Weights of a small sound classifier: 1.0 epochs.
Rows from block 2 of a small sound classifier, named by matrix and row number. Rows with one number belong to one neuron. Each number is 128 + 32 x the weight over its row's rms, rounded and kept within 0 to 255. All counts start at 0. Numbers have three digits each. After the name is the row's rms in percent of the matrix's.
After each neuron's rows are labels from the 100 clips, of 14976, where the neuron reaches its highest value: "strongest on" is what is common among them. Only what is clearly more common there than usual is listed. The data: single notes of musical instruments (NSynth). In brackets: how many of the 100, against the usual share in percent.
# fc1: MLP up (model.blocks.2.mlp.fc1.weight, 640x160), inputs 0-79
# fc2: MLP down (model.blocks.2.mlp.fc2.weight, 160x640, transposed), outputs 0-79

fc1.500 150:081042104100094121144124093063147102039135040124131115100160166105137100141122128121128116091133147146136144130050116138075137128178124140109131110154133087130138137136134168105115140031109135128128124039140161106127127110193125105136142124
fc2.500 148:170130216120144140095145079056139126138079103177121114109156130160129112124155166164162138107137164167180131145057099188165136169156128132167131165108179096148122161145117126191200124212065127133145185161118139156159168131130158146128127152
strongest on: octave 3 (43 vs 17); string (32 vs 6.4)

fc1.165 063:127122137142114168141220055140139123172102118197099102138112122133102112159128133124121153114100138131095174144125136162233144125177126091111162102119182138142171119148131100115080132166098129146130139200068133191122116140126128083146102134
fc2.165 062:126167093108129140133098128120048166147143138088130128125129129120147132152120113149123057128144145214127149121154140098092119143098073139132175056151081142122116099115163116188176021056144088091109130125166128089123120129149138138155146092
strongest on: octave 2 (33 vs 14.2); vocal (32 vs 4.7)

fc1.243 213:109104124068095109095102118104119125114134136101041142132044105085123118089127119155089148109132130125090115117053124111077087095103130105125090112040097100120131064062119149128121104132110085065072066128060107126094082124083102074118101119
fc2.243 177:149125109130130150139221183128126092099104110093127119114127067104170131133186180163162115153166120127122129125124142104165126155127164054121143110085101161119130133135138122078080124085140157146161163087136105106145063133128089142140124081
strongest on: octave 3 (40 vs 17); guitar (32 vs 13.1)

fc1.529 062:135087130108109129144091137146158152126142122099089146097139127099000083124133140136154053138132128156072145090181124042210200111128140117129130135133112080131157123195174069179130139097149136159160136170109103105136127129106133114167125130
fc2.529 079:121106104115140161180146172123103071073089123156170128143172153086203121135109101122134126133120124104120134098139130153133087158066117154125132097121060179119142102135161129097037136092151128120073126145134164103103110149127124140163137116
strongest on: octave 7 (47 vs 7.9); octave 6 (34 vs 11.7); pitch class C (32 vs 9.1)

fc1.234 118:135066090148126138142058115124101099133121129168169135122128114109110124111118117061125100082095126080088134118125075066087134111124097116077123188113153120136065142128009108089061139104117123156144128100111121115131175043113073128131138117
fc2.234 124:111164159149103127121149129127128172159186149091117130140130168153115122131083106141106156131125111183162131202129143176137131124119078138116143093188091135127176117125216123174159042134123116096102106130149219154113150164136211109125142115
strongest on: string (35 vs 6.4)

fc1.463 057:111147123237072120101038176146135169127194125128120167154068106103114152109128144116128076110159123128086101134138147130128215151126147151106124208108148132120149143159137088207112180120176148153163138194098119140103098050102133123083116168
fc2.463 066:101075120129111118122217139131135134164116163165129108138142126087143126135117124087118074157118096050124119125093135151231095190079118118135109072104102107128157109127156135105126122255107123118125122152132151145124147169136145126198135095
strongest on: electronic (71 vs 36.4); organ (37 vs 11.8); guitar (33 vs 13.1)

fc1.475 074:120154131135132141133217117135158124122151141168194121125125135052141089171101102118127150127124156169126153162144163206149137129180179142149117129107187158142188131137121135111109166138143155152202163126090132146173126162131201134130134133
fc2.475 077:134135122159140150127102153126151144142066100142135015085137117079135119124122115170131127137157126156098117120135158103180131135044077164131161043161067098129049122145114117135081059096162128111122154091131129071120085141143180150147141060
strongest on: octave 2 (34 vs 14.2); octave 1 (31 vs 12.1)

fc1.191 160:121104106125126107141161124138161149157141115132104087119139219132102115128133143126135106115135142118139098120123105090136204099151113146121130145255152071149108127109152133117085111122135115117071123097183233097097175145234083114129170138
fc2.191 189:143104146130151165173147149114173122134149092191152122095174181164135103112114110128153163130114152142235152164128137189070160113147173184130137165144154163123133164172156147138171130157135154189177170118136164160155192127141123157129189114
strongest on: octave 1 (34 vs 12.1); octave 2 (34 vs 14.2)

fc1.260 073:122152147186125129133112104096066156136181131171189129090058113108119114066116098072095078138085111114075136143106114125106145164161116092106107224117128059124095118118082138117120153139086125122155130124124131119124102119086091097094139139
fc2.260 081:109150150133104134096146134139123132169144110112107132130108140110043131153124115175116161146160125184153109148130152185157140093123099135126143061157099144121151070104174119156152048132188111082090093140152136225079131140153203097139141109
strongest on: acoustic (84 vs 32.5); octave 4 (49 vs 17.2); string (30 vs 6.4)

fc1.364 076:116160094179116137058096093143150128137155128138157102129109119092122134128127130147143199142130124189086125160167149209124192126162135197070113154096153173118153143219073080182137132124156160199160137175088071165178116122051217116094112128
fc2.364 092:127081145127146133114154132135138142120115171097131173159133112068156124110108123123148108136112120116132065067106132065210096141105110106132108048123157113126146113106177143068097125111088113094094142096136152049138035162202095104131108125
strongest on: bass (46 vs 21.8); octave 6 (31 vs 11.7); octave 7 (27 vs 7.9)

fc1.535 056:129116128159129130232235124118115121120130119144101087106086092110114127113143146123145089149107105107128132060112063096078149155132130113130175155170110078121099127108133038127098100117157103132132130138130101114107130121120079059206126179
fc2.535 060:132123147138128142142186157123146029115142099098132145097134152154131120141117123097112137124151131124182151239142126154146136097043160112123126106113007177134172113161152181083123134232127131118110124154123126128089120134118148130164124096
strongest on: octave 5 (50 vs 16.2); organ (32 vs 11.8); pitch class G# (28 vs 8.2)

fc1.333 205:106139130128104113134141134138142111090126135087119140124132163113117133067085129071121105130017013124117131129135147132203128143123148110115123127125111163056155135146131133124121125116123138149145130139112127131138090164146122097121128135
fc2.333 181:075125127114110127108097120152109171143155151118198192146127100150152155131122098134131126185070074139095118107121193112122067118129110117089098120075133102025160121127133116131125125094126124132131070113123103129132126100089132125110140108
strongest on: organ (100 vs 11.8); electronic (100 vs 36.4); octave 1 (57 vs 12.1); octave 2 (39 vs 14.2)

fc1.116 057:133066094120129117169091177122151182131150125140112138104148127039119130132140143115135052141108131095094155128121124095152178122133135127124103202199119105146137123128149084124107144129071133167144127135100121109187174132127055107178185166
fc2.116 073:127119097100142197199140161128150114120118139161188121144136155098137127128099094131131163130146135144168148098142142184134145138079136164132144018134107174117132118159142129087111133113252153135118132124140132140102099175131138148163145099
strongest on: octave 7 (50 vs 7.9)

fc1.232 062:101163210055114066118110183137141149113167172151124167180118111071029155122138094124125119115108117113079136134105137170160152143157179116114123126106145151121150109137106105178173139099130146141144124144060121119149000133130125109155128147
fc2.232 074:112139092198127172126128143128103113132096139134111132123096118138168127137125106122116102158131129141074146142162158144189116139088095144152172030123067165130150094127212140144082127209146116095107138161135133156100149128107173124136151093
strongest on: organ (38 vs 11.8)

fc1.268 064:122101098138127134112121160141129076141216086157100116133109156054112092175155122156152171147142137139129154130140127150144132103100188131116110148188127153129182113128143136125134136207178221135142093153165110172139174131110185133122130108
fc2.268 081:120123127066147179140121146126095125118127152131136133131146128102128125133093120184128153130143167149127129093135139116130142136122024128113098036139175135128105122145139123128138086050111120128023139088136136110118005129158101139129143138
strongest on: octave 7 (37 vs 7.9); pitch class C (30 vs 9.1); octave 8 (29 vs 0.6); note: C8 (29 vs 0.6)

fc1.7 192:188110127131211171162117140139104104124124091132156110085160127118159147144131152126168138142123135095155167117148114101156091132071164104140160119131128164127104183199099121076082134183176188210188189155152102149222167128136137186137131078
fc2.7 189:146136130125106126137139161135136161149166157069101134137133121093125140153170177183123135119139085154114127108131131115130049116089086063082126088124058148141162100132182102126109053091130129128106110126128118149108029169089129138150128079
strongest on: synthetic (96 vs 31.1); bass (79 vs 21.8)

fc1.300 055:127022162072107092125028137092066168120203083190139131092170142068157102145119128137079136137123133111108144104054123122123130147189160083136128175193133084170149056157158089129115148106124135127135131133123125073132136129112103128155144158
fc2.300 062:142160113115128201177187154135143137162123110105131119137121144133132113127126128175083124128137155231149197141143127151180152155034084139161164186132048157119133160128099135151192159138135132105085118098118110113080181134131148151154129098
strongest on: keyboard (50 vs 15.5); octave 4 (41 vs 17.2); mallet (28 vs 10.8)

fc1.45 070:126047166077099124126080105139132123150151126117077142138133122145100111143133118127135135150131134126112119037123102071133152065134141051132119242115110156134149132159141131132121133105188140151135130137129122090140180131171187108136155138
fc2.45 075:132127082115142199198204199128108097074084115129124139127136142113181112123081094152131141140143133156132102121134140102159123166073149242165141114132116095117131134158128121123106118080137201163098133116142154149127063168143093170160140111
strongest on: octave 5 (52 vs 16.2); octave 6 (39 vs 11.7); pitch class F (38 vs 8.1); pitch class E (29 vs 8.2)

fc1.367 105:104137068143128065144144148150210120182206122136098126140142158057059130130138141127154114129125143126154134125130117101141162082118146144116126171206132112142155125118127169169135158127154151148143131144131162148132101167194127109172171144
fc2.367 085:131115133137178192222162184113140104108132150147151187124161131122185100125098107147150146136135118127139142082134157135126176160124135157127170061137133161121162132173223131092107125121172154164158164146134161107143130151120128156160169117
strongest on: octave 2 (39 vs 14.2); octave 1 (37 vs 12.1)

fc1.167 119:094120088103111105106132124117191112105148107126097092128152205122103127142129129127134118119127171133122121124020121116096159126149128150112157122167138106122110122124128160133120137038144133130134093033119176076128075122184099107139154138
fc2.167 101:177137187131184161172184129054154127166105127160135179115196137173166085129129139128158123119120139141204142142115119174149184162131129152141148156131142128145138189189162122155200126158144144189164212156128143136158186162120156179136167143
strongest on: octave 2 (45 vs 14.2); octave 1 (33 vs 12.1)

fc1.550 055:123134130176094085051139083148129128120068144164176132172109115107127071083143138143159142132126129125095112120139130129255148131099167108126129182188123124116144117113128067143139132132107129142119131157127129134113080168132178104134075136
fc2.550 062:101052106167153171192134168125131121112092140140142211133115117103126136143136107124131125142151141130104118050161144116121143079134148199136133099124148130132112108130148198013088134130163151141143103120161126136128048076124098108190150101
strongest on: pitch class C (40 vs 9.1); octave 6 (29 vs 11.7)

fc1.171 206:101166116161113126120142136136166124103160126087120132128091151099128132027094113098108099137047030134100124131134140145206128135130129104104107130165117144067154115123156151135130125111115129124126114124119125123116093161131121122125134114
fc2.171 183:032124106120076125102090128133095158129149135108209159113114105186166125127070052111118113148091082139103117122132160120147085107129119099081086117088134110059137110123117112129117113090127122128134058100131099141125137079097127102100126099
strongest on: organ (100 vs 11.8); electronic (100 vs 36.4); octave 1 (67 vs 12.1)

fc1.390 056:048128139197139135082090177128132178124157132142066074149151094101108158130142146105145040118093126129086138167142175097189132087127100124120116070121125054122136116129128118136127127145130165154160131152106125157153132129139145106088108144
fc2.390 071:125136115117133144128132143126141106098115142156174206124111108088120128127131129101117127155122156099133182127130141219121133154125129136129129105112134161124122093127140121111092132120111070101083155136118091086072127128121107128183148128
strongest on: organ (32 vs 11.8); pitch class C (26 vs 9.1)

fc1.577 114:118132087123108124139139156139166157200148126148040079137159181125075135112139130128142113111126142119126129112118107097087175107136119136115119160235130096133116125122128097150127142126152132126128123140156188116041173132201120097130158146
fc2.577 104:143093118136186157219187183110176119116127118183170157113197158133180102123091100110162155141129129131179133148134144165128169158135146187131149126153141172119143130192168152103100112162158161173139161127137206135145182140136090153144192126
strongest on: keyboard (38 vs 15.5)

fc1.157 075:096094200092095090052052132127132139139112137149146173129145114085130098128126127121113098143115126125120124161114128139100125185133221079165014228133164048128136139088143078121126145153094140080128159152089112093131071162138066109097140144
fc2.157 069:119169142145129149152195147133163113140122138120103068146120128089114128154131111147103222153132131119115127141124144166155114105068088133184217106145052190123155126130141133147140120164141137118101109130155117207119240141130255125143129112
strongest on: octave 7 (26 vs 7.9)

fc1.612 104:083105108152105055127165140152172166186172138186083057148162176093035129128131135151146116126123146119127120111089117122139190115127132133122109156242128120133139111115129130138127192132112117115134125169140160151101144147180129075146128154
fc2.612 088:129111105133178203245142199116144112119102128180137145120151128121178123127090098135143150139141141151148149115129141141118163143126151173145185084136134181122140183185179134113106128132241195198170155118130133123206167127120126159178177126
strongest on: octave 2 (36 vs 14.2); octave 1 (29 vs 12.1)

fc1.489 093:161145158144182200163133136138115100139145107134161129098151135124147113149127122118152143124117115085112141144149102147138114166087131108120123149136150149118129176161090138095123199129158225177195170120116095145201205143138116166151149111
fc2.489 108:134129181114116130132160133126141172166172158100103164125131135113093122125117123166117129130140124185171104132128144129126130064098062132083121089133094123125155087127220131129135028107128081096065110094136146135068042177135128119129131092
strongest on: synthetic (72 vs 31.1); bass (61 vs 21.8)

fc1.386 193:144124076086150125136119107149048095129102127115172129147204148139184145182147165161176114130108085078147065061121088045088055074072082132078128108120119080131063131129078095095098069090144132134134145067142146102162138128139103128118141095
fc2.386 192:135164082156153142170183199177151101164144111054131110105130174147152132158128142100114117108155116143151191129186120122151151112114159136124154080177132143157117147148110103108114115112190165145095103133180150119125116133151118146154148093
strongest on: synthetic (94 vs 31.1); bass (75 vs 21.8)

fc1.406 102:109123095118115087126140134143221132159151119141110083142144158110039131087140135133163115117124141131110121099112087100119220058136124132117122191236135096147135119120121114131126142107097117124129126136125177111105128130203120073154174166
fc2.406 097:130117115161171185220169210102144114116129127184171149121175154172220118117091104126147144140135131158174147116133146151136156135128154172132154096136130174124165133181213143110120126187175169182149146140133154140143195145111112148145166120
strongest on: keyboard (41 vs 15.5)

fc1.366 147:096094087131100094136106133143167124171160120204129097127155184057080064127131120121132109116127143127129108134131105101118236115153105165111117135211136102135131108101137138116100139103096090117097082145137188121082156137190101107107158155
fc2.366 126:129124124147162164152150153078172145122140131238148140127147134144132098076083083128138159136133167181172131143078145169128166154122167170173153138140155126121134162165163130126158142191173174170159188160129161154164228127130136150129152126
strongest on: octave 2 (32 vs 14.2); octave 1 (30 vs 12.1)

fc1.249 215:135145138148127113099127129122156132182137141118138128170092097153130052084079087135104148109128072117096106125157125122088109065067106068066071092093057099142111117113114108142119084121113127127110111097093087111101095118022157093110094102
fc2.249 199:136116154078130141159144155061131128114108146141127121153135103115134109123176142178176156150182140122124099065116109122141062144094141127146161131051105163142155152154129132100065135103159182160151137112115094132160050139103123137174115131
strongest on: electronic (63 vs 36.4); guitar (62 vs 13.1); octave 6 (34 vs 11.7)

fc1.573 140:131127112133132142108105167124041130096163109122195134107065123134135120081124122093128096097059071094100137090130090076147040160083142042107123045057121138151111128127112129116081090156134145131164131153174096158140117133128104123121138076
fc2.573 143:117129143157097105103131121159169195190158141117130144129134131162113133153126102160095133127151112159100103153132128132124128078117106133117107170132101146149152123111127135174233116202062109112122057126116090164121164128096130095107119119
strongest on: octave 3 (54 vs 17)

fc1.221 055:127094113119151135095079013099097127176198073120139081084123167205149130165122121108117096110140139151130139133087161142171123099101231133134132094218138078135146138147149207090119158181194164143173126147175121155138152149127144142133106128
fc2.221 084:128144153094087103119143130125122127116154125126124091139169112107135104154125148121118145115085111129157142120150116094071131176123032131118117149137168144136083084119117115181185069056111038096099117106134178125091106123143137124127162137
strongest on: octave 1 (47 vs 12.1)

fc1.590 051:112147154188109080107096084131088148171174110156105074111113120137122124093131155160153178149141060110093145114100125091197133136122112074134143156114093183079144131133175111221148113138127115147049125088130137125127112109136112095116129166
fc2.590 065:109107122062133126133140130131056091094129130033117216122106133130072133165139127109106121140143192226128157176180131159128138082247142140130115107124217098124126117111129160053138116129137133118130080167152122152114110126149117102159125139
strongest on: instrument family: keyboard (40 vs 15.5); pitch class F (30 vs 8.1); pitch class F# (29 vs 7.7)

fc1.421 069:122088149141131095165146162138168132172192115213136134181138138044070112115131134155142114124114118122128139124158133136202147111161131096130125147231122146167255125127152076109100135143145101137141107151007106113134126146127141090162155131
fc2.421 069:118178102182135188166116181124108124109115147172173135125138125150182133134108097121129112135138143181101148133142153139115122149005126142129188061136073127114125133179188125200145114076173131137123155097158118156127140124109156154142138085
strongest on: electronic (73 vs 36.4); keyboard (58 vs 15.5); octave 6 (29 vs 11.7); octave 7 (27 vs 7.9)

fc1.548 058:138051123126129133111129122112095128134174126131084154135121129096073096155124175138126116100134115137163094131131123127053072122137186108153135126114145110143226154159204128120157139047181127134161202145117089183152159133144059141108119121
fc2.548 065:132198106142146146150113126122134127130136150144154092211182135242171128120120126115122082117144125097133172119127114122123114144058066114129134159175118185127079118134076106124093129160106107120029130192123128074095211145125148146145125130
strongest on: acoustic (78 vs 32.5); octave 5 (72 vs 16.2); string (33 vs 6.4); pitch class: C# (27 vs 8.3)

fc1.599 057:127170128066098080133167142121127147089190128142136079127137132103137126138129147126136132156124128055120148126068136128137115170151138117113136145159121077135162088138156098185128149072057128119055138117073145049126167162128037096145133179
fc2.599 057:117113099123129161180151154127103077121125113100163123106095130112135131129128105126110159137148203234137198130168132122151196082126147142187158174104121203116128144130075140092098129142229152140119102192131100125102167133138128136161130129
strongest on: electronic (74 vs 36.4); keyboard (66 vs 15.5); octave 2 (61 vs 14.2)

fc1.159 060:131090099183145144098112124127137126191172107098093117129118141125099123107146153134144070171143131114089142074172126051210162088107102125103134166143097159090159173125142108109126119116149153180086120108130113179146146170126119126187090103
fc2.159 072:081110111039130128177133123120064121013135128134142152181135143101100120141110097130131176127148128174137129087134130128083091174107134132117105150157160135129125076130216124093127141076115079131124106194193170126106046196131114123137180141
strongest on: keyboard (38 vs 15.5); octave 7 (31 vs 7.9)

fc1.121 074:155138131166165138091183133124077126132132124158161123146118134165137128090120115104128135128092061133064151133167085117176090134134075129069126026048128187115136121116120105144130082178119128128184143088130130193159086137058102180127144099
fc2.121 084:132140131134101109089120096126126177126140140065100056129085130124076138140129146120083136136185131255128137162122165140181130130149110136125133117173148105140133082092104130153166108134092034050047084136124131092084101156167139100138123114
strongest on: octave 3 (36 vs 17)

fc1.311 134:112111090138105040135141115145151126164166132182127098132165173102062111085133127122139119125129141123129101103130097072124191101129078134119102155223135112147138098096136132125110150157081080112076082158131179122078163161190075083118148155
fc2.311 124:119112112157167165188132176108155125123126129195162186124143135173147122106065058123140142132128155151153142126120141177115162130124191178152166130135142141122150197163179131123132151128198225214203152133142126141188201058116160147143157128
strongest on: octave 1 (29 vs 12.1)

fc1.37 074:135112095131117137173100168142137166136182119138118049138148132092111122131127135127153107116104136100113109078118126093141184127125108112105104172150119093142132122165154048129103142058118199158145131212110151121073179140120118075169165173
fc2.37 078:128121138111151151204166176127178110118111131152172157128144161128189125123090090127132157135146127151157137145141134188120147154071154149151193111132080218126157136155162134093089119109190151135122133102135127094132126128128123162170141071
strongest on: octave 7 (33 vs 7.9); octave 6 (33 vs 11.7)

fc1.279 143:104109099145103094138138128147185159163160124167107084123151172111046117121129100105135127109141161127144098126128111109128205108146119160117122132241144126142133107106131126145116146134124086090099107153157190146102174137216112086110163181
fc2.279 128:141099125126173168205141185101169131128125122209159142120177158127165110065066088133152158134129157128162137125106133151121168143137154170154152129135153140121138187183157142115112135167148192193169168094134156127175181115133116163139182122
strongest on: octave 1 (42 vs 12.1); octave 2 (33 vs 14.2)

fc1.602 058:148156095192110122090127127107136180175125142145141119085136098135152149142157153124176149129126134140062112127157126126167140124164139139109142179161171122110061174131059077121106149116129181156181140122142094132142142018132190115102083117
fc2.602 077:127095152116121120133155124122167108123130136112116101129137153015080106123128129110138129133116128132210102097128142078155137090119080159130092128134131125129170107125211235062127128143059083097129125157123154096132069245130083120158134129
strongest on: bass (49 vs 21.8)

fc1.310 071:121138130137044129134074162125122155133121144138095125129103041110119135082128125112166100171099126129065188134158127165150255132144128132058130189115143138115071129134002126115122148101142144193166128072073119078160173066111148094139120145
fc2.310 110:121065128130131139134210131130144132117133135130136153127117172047120128116116113129127114137126116124157055090065145110175092132109131126127106015141121101125163097113255178059094071140125126091122142161166171151125047190173124115139129093
strongest on: electronic (71 vs 36.4); organ (46 vs 11.8)

fc1.552 238:125127152123107135113137152125143138166127142120087162177076099140126106103125103154061150104134082136062087107115128125092104085086111096092091107067073101134126096088129169147128070148109094092054065125082080134089074127034102102109081103
fc2.552 247:147125129105131145131152172128122120063098116124127104115128074109135144131184175151180142160170141149124131118115147122187089184133168088136152125063116158123139139145126133077079126123125155148164170120121097127156072137099106142153100109
strongest on: vocal (33 vs 4.7)

fc1.256 133:127122083111123116133145114147176164145157104123080083132130188099080115130137133127141109123135129116137109114111107092129241100135109150123128133235161092144123127112111127121092133073116124124109113117162207110104165142212102078136191143
fc2.256 141:150098126148153142187180169105188101125127103199155146100181174150135100104108115119157168136126147152218153161131141164095159117142171180129143153137151187123151141170182155116138140168146149168180163129139171154151188127135109154141170107
strongest on: octave 1 (38 vs 12.1); keyboard (35 vs 15.5)

fc1.147 132:120123061126128128159145142134166156193176121135066106135125179125093129126137166128136081091132147108125074112116098074131208105126077177100124164234129077150055127122113102141118137097140129114127100108173205108125185117202054118131161149
fc2.147 138:148110148123150138195188133117171100106150123173149146116184206129130106120087103111140167143128130155242150198130150213097187124148164173138164161156149183115195153150214157100115136134138154162140152127167191127143168138156116144140177129
strongest on: keyboard (40 vs 15.5)

fc1.242 065:127182134131138146137126108143187142243159122163167130141140161144121126128109108111129159122117167134136113144114153142075083158099121115089109169135173133115126085138083085120255167140050130137139135102122128159147124190136111113142161129
fc2.242 070:133135150165130136156142110126145143143154131062117120129144129108102120170107114180124132134153112173153123157135148101156205093112048134128158122163074139139173123130173158125144046168138125122121101143133153113124148159129187114142120111
strongest on: bass (70 vs 21.8); octave 1 (32 vs 12.1); octave 0 (26 vs 2.8)

fc1.486 062:139118073167200137147149114126167076177181110154139119134124138050094117149138129133170131224118133149074159152182128155107168119101151120083122207174138200135162088128136077128117144090201146190136132131125128171141117175109162116181176135
fc2.486 072:131176119129145166168156164126106152111169145110135155128144140146137125127086103149129120122145124163155098112126163126129104133056114133126139043157133114122184122154255155126135067105070113120094140128188143103106063131133116147137137086
strongest on: octave 6 (40 vs 11.7); octave 7 (26 vs 7.9); pitch class F (26 vs 8.1)

fc1.115 057:216157220162125148036095091133125135104123130148122142129080057097135125128127124129121173085112130138084045164117131172122163133124141140123122157074149136114144137142068151122149173185120125107135135128119050176129217061109125142076105129
fc2.115 066:125062129127084061093113122137140161141172178124098172149133133057071123127117130111092089131124102174132115157102139122132098074112073096120092123135127078125116109112130119093129110108121109108034099155125127136095066182174150113115099129
strongest on: octave 3 (39 vs 17)

fc1.77 072:103156110165093121137128141155219131132146131144131079132120116092121137129153133134170154135157131167061135128152167150234138122105144135110129120103142121110129137159117000133124133128177175193154131192084123119138125155133192120084115129
fc2.77 084:124045135136149137159131140119111123055114174130171180143130114034147122138083114116141111141123143087124091094131150105119122105124120136129131085125166136132159108122159219005069133112122107115126140091146125053126033135176089129178131121
strongest on: pitch class C (46 vs 9.1); octave 6 (40 vs 11.7); octave 7 (32 vs 7.9)

fc1.464 213:130113115105108143120131132136132100094126083132124145089124147100129128071091144072132098154027031103115127125134154128205121140123153119113114132124123148069133140131121136115111133124123151169175126126114117117136103141122125124116137119
fc2.464 194:099119151102114116091104096131128192156142152130168173172132100142133165136141116145152138210070092150107106120095203110129080134136106133115120130082139105029162122127147130140136131117100113128128092121117130128139122115112133126103147126
strongest on: organ (100 vs 11.8); electronic (100 vs 36.4); octave 1 (49 vs 12.1); octave 2 (46 vs 14.2)

fc1.613 174:178118099104197153157124127134065109135083103118145116123200143139161160181141172151205137156102122054158137069139068066116075108048123111129128089107130135096097145162061092073101091160151162189164167124137124121208156128133121154127128089
fc2.613 146:146153106136127127152129153161124141147168128031129100121135152133142139181155188121104111107130086123131147115166118120129096115097138097095150068159107139153126128135125093120104070072165143130089099109162128104112059194130109143167148067
strongest on: synthetic (96 vs 31.1); bass (80 vs 21.8)

fc1.295 061:114120127122136101110071089110142144114143127156214084128146135105136130177088094086134101121098131123125135162125151185140141138151137141142119152106172131143169133132100197110113240165089127133229151133115121090168142215132172130099092138
fc2.295 080:128142104129138164133143136134143140140096133131105023123124119065117130119120114145120127142134166184131142140118136114165134151112065173172196050152113144117085125137112090129127043096213119112024134116144140111117122111180189139140155116
strongest on: bass (52 vs 21.8); octave 1 (40 vs 12.1)

fc1.79 071:131131128124154141116133129122164139168206134158226119120128127096133115132119114126107115091107121126061127155146171161099086061165148126128036105078175099135182126123168131112143205158142144134167145126093102155145079180092159149121142136
fc2.79 084:128135130149119134110125133126096166128119130123118000144132107123131116131113116131107114127161132164089137161126129130195148161039101127158186044173096118133103115128112082199149045122152123099093124105145129127124111147142177125135130107
strongest on: organ (42 vs 11.8); octave 2 (40 vs 14.2); vocal (31 vs 4.7)

fc1.285 063:131130126168170166125137119094150115132167121156131100126134138120098128179108125079146137189120136140074168191190136179155164131104158129141098151218133217138186129102128210096141144177169175147159135136134132181210138188124175103142111130
fc2.285 074:126147120118128131143118158125130155177144144125132141124130126124120122125097114189137126124130120208135112106108152108071093135092076127105138028144132130123138090142224101146148074021104121118066140114165162071088033121157103130129171097
strongest on: pitch class C (34 vs 9.1); octave 7 (31 vs 7.9); pitch class B (29 vs 8.6)

fc1.404 099:111185107142114115146147130136138165179187147142069131156107153136034134077141113131143125120125128113119125110118121109096176114127134132118129229193135108130124117109115100155136149121195134132133122146152196119123174136191122082156171138
fc2.404 081:135056145130145163223190172114154106116104114146153155111183191132179104127067094137148147149136128104147131120134137148139150166135112180125156110170151192130161124154192166080073120132167176182142134128148185130149143160154108139159196117
strongest on: keyboard (43 vs 15.5); octave 5 (37 vs 16.2)

fc1.218 045:144146159174133123122130140128161129136105119225119119179115111083091126103147140141161110146106088145107117140131124163099154134078130083132104186206143135129116114106137153157191142151128121160134126146101114164115155179125105107177216118
fc2.218 062:130177138165132145149179141129128128120164158114108212111127135144118126141104100119115126130182130144126122134167146164101139099130127129121191126131093145127250126150219108147129120135142179137130118138168113145117109133102136132151118120
strongest on: octave 5 (38 vs 16.2)

fc1.56 063:118143129159090109059091135126107141133131124123094098123121083107096126117123138105137101163126116106080122121121130111154132141168128090096126108124123045146107131157141000118083120020123133139111128149106113111116077098114152110105127166
fc2.56 073:129066117098136184169155131127166100110118116113115172124115130093163121143131140119123156137125129153137106126121118128161112087073126130143107126078085127120141123123118222043221151178125122106112127134105079083121121149114093129144075111
strongest on: reed (32 vs 4.3)

fc1.110 079:113127078106089074101119202150156157135185149131079072163173134111099140107144141147164101139125139110133157092055124078133111129130116093125094145228121096128102123124131041194117149100151133134133135157151119101130117133137133092150134138
fc2.110 078:132106117129193190244155176123129079094089123141174139126131121121163123145090103129140158137145140097131127118148128190121166128113147167150160117103108200136145162182145156076096141128183176195141134114118112104182124151097123164178132119
strongest on: octave 6 (40 vs 11.7); pitch class C (25 vs 9.1)

fc1.17 067:110132149138078118132140088135109125192146143153129128141116134146099133112166127123153114146126122142076123124145111125108202108087124091106127224132136214134153139117093101105111136125149170158152131086129114085146255111124132107142134125
fc2.17 083:125063134102135152157143151127128136102139127107121244124117146087101123125094101138113147135163159194177117111133171131162126103134127189123127103160184110126155097144244132088129073114132146106073122152189191173104050221165125135142155097
strongest on: octave 5 (61 vs 16.2); pitch class F (34 vs 8.1); pitch class E (29 vs 8.2); note: F5 (25 vs 1.4)

fc1.233 280:146127155101136128118147118146146136120125139152120134150136128109128149101155165116132119151001024111114134130126156140171124155137141135134135139116128142048137151145138137128124143122120141157153136124107133106138082134111138130128142142
fc2.233 291:128112145092146119097108076132129133098102132136124147135146102103115152099130126123168133214057089126139098128066221124116106162176109143146116136103182072019126137124127133118116143134078104131122122137113158111134133107133130129094140148
strongest on: electronic (100 vs 36.4); organ (99 vs 11.8); octave 1 (53 vs 12.1); octave 2 (42 vs 14.2)

fc1.164 164:180098097081205164171136122127048097132082101075125130116176129127144135192185156130190130143121090077146137057120123060129064120105102102121134057130136118123102182155077090084094073140156174171155163141146132130202138123141117159143119036
fc2.164 140:140147083155128124148115140197129115139143074053120059106145140128144139181145189107104094095109097111135135128165097109117119110115130112106124092150124140157107126124111101106116101092135126128083102110129128093100114168138093137129135093
strongest on: synthetic (92 vs 31.1); bass (76 vs 21.8)

fc1.352 052:128115168131112170112108143119138138183125119181124113055128057099093121126127184162139118170134115132049118133154125121171156147122124156102123134073141133122131108120129130104118143067115120131107151063094119091110204082125037114128067129
fc2.352 073:126071128130139130130177093122154128093180155098120181150132157094106110122097109110101131125129134158159114123079138136142116062130117125126080098138156116126173105128205136043138122130117107099104135204137133133131026210168150097157123128
strongest on: octave 6 (39 vs 11.7)

fc1.417 120:187128101130173174148121149127107105145125096130146152100148129130145126139122126118167157106080129101108141121130108109170081127116132128115119104087176148124104173172050110091131140159142187239194161153130079162198155104145142226126133118
fc2.417 110:135131152069069096127112119128123181131162146069126087137132130112114124138141152154109143129143098160156118133137141129130101099100073105089123107130080128129150090124170128131122006103121103080096103110126126109107035220115119107127127088
strongest on: synthetic (93 vs 31.1); bass (84 vs 21.8)

fc1.248 065:104115143152126115109186081114103131177189115182135079121127136146163130132126130140152151190132133128118178127117132063094129116142054061111130130139130127118121127125132069130126122156096123130066127130136163145128124171110101121149179137
fc2.248 077:127135124122121164163130121124086131129140111030110115097100119138072116174124122170119155120215179255137152125189151112134146123142138173133165110168133142134135129126119129178245127112161144124125085119136124126119120128138177124173138128
strongest on: keyboard (34 vs 15.5); pitch class F (25 vs 8.1)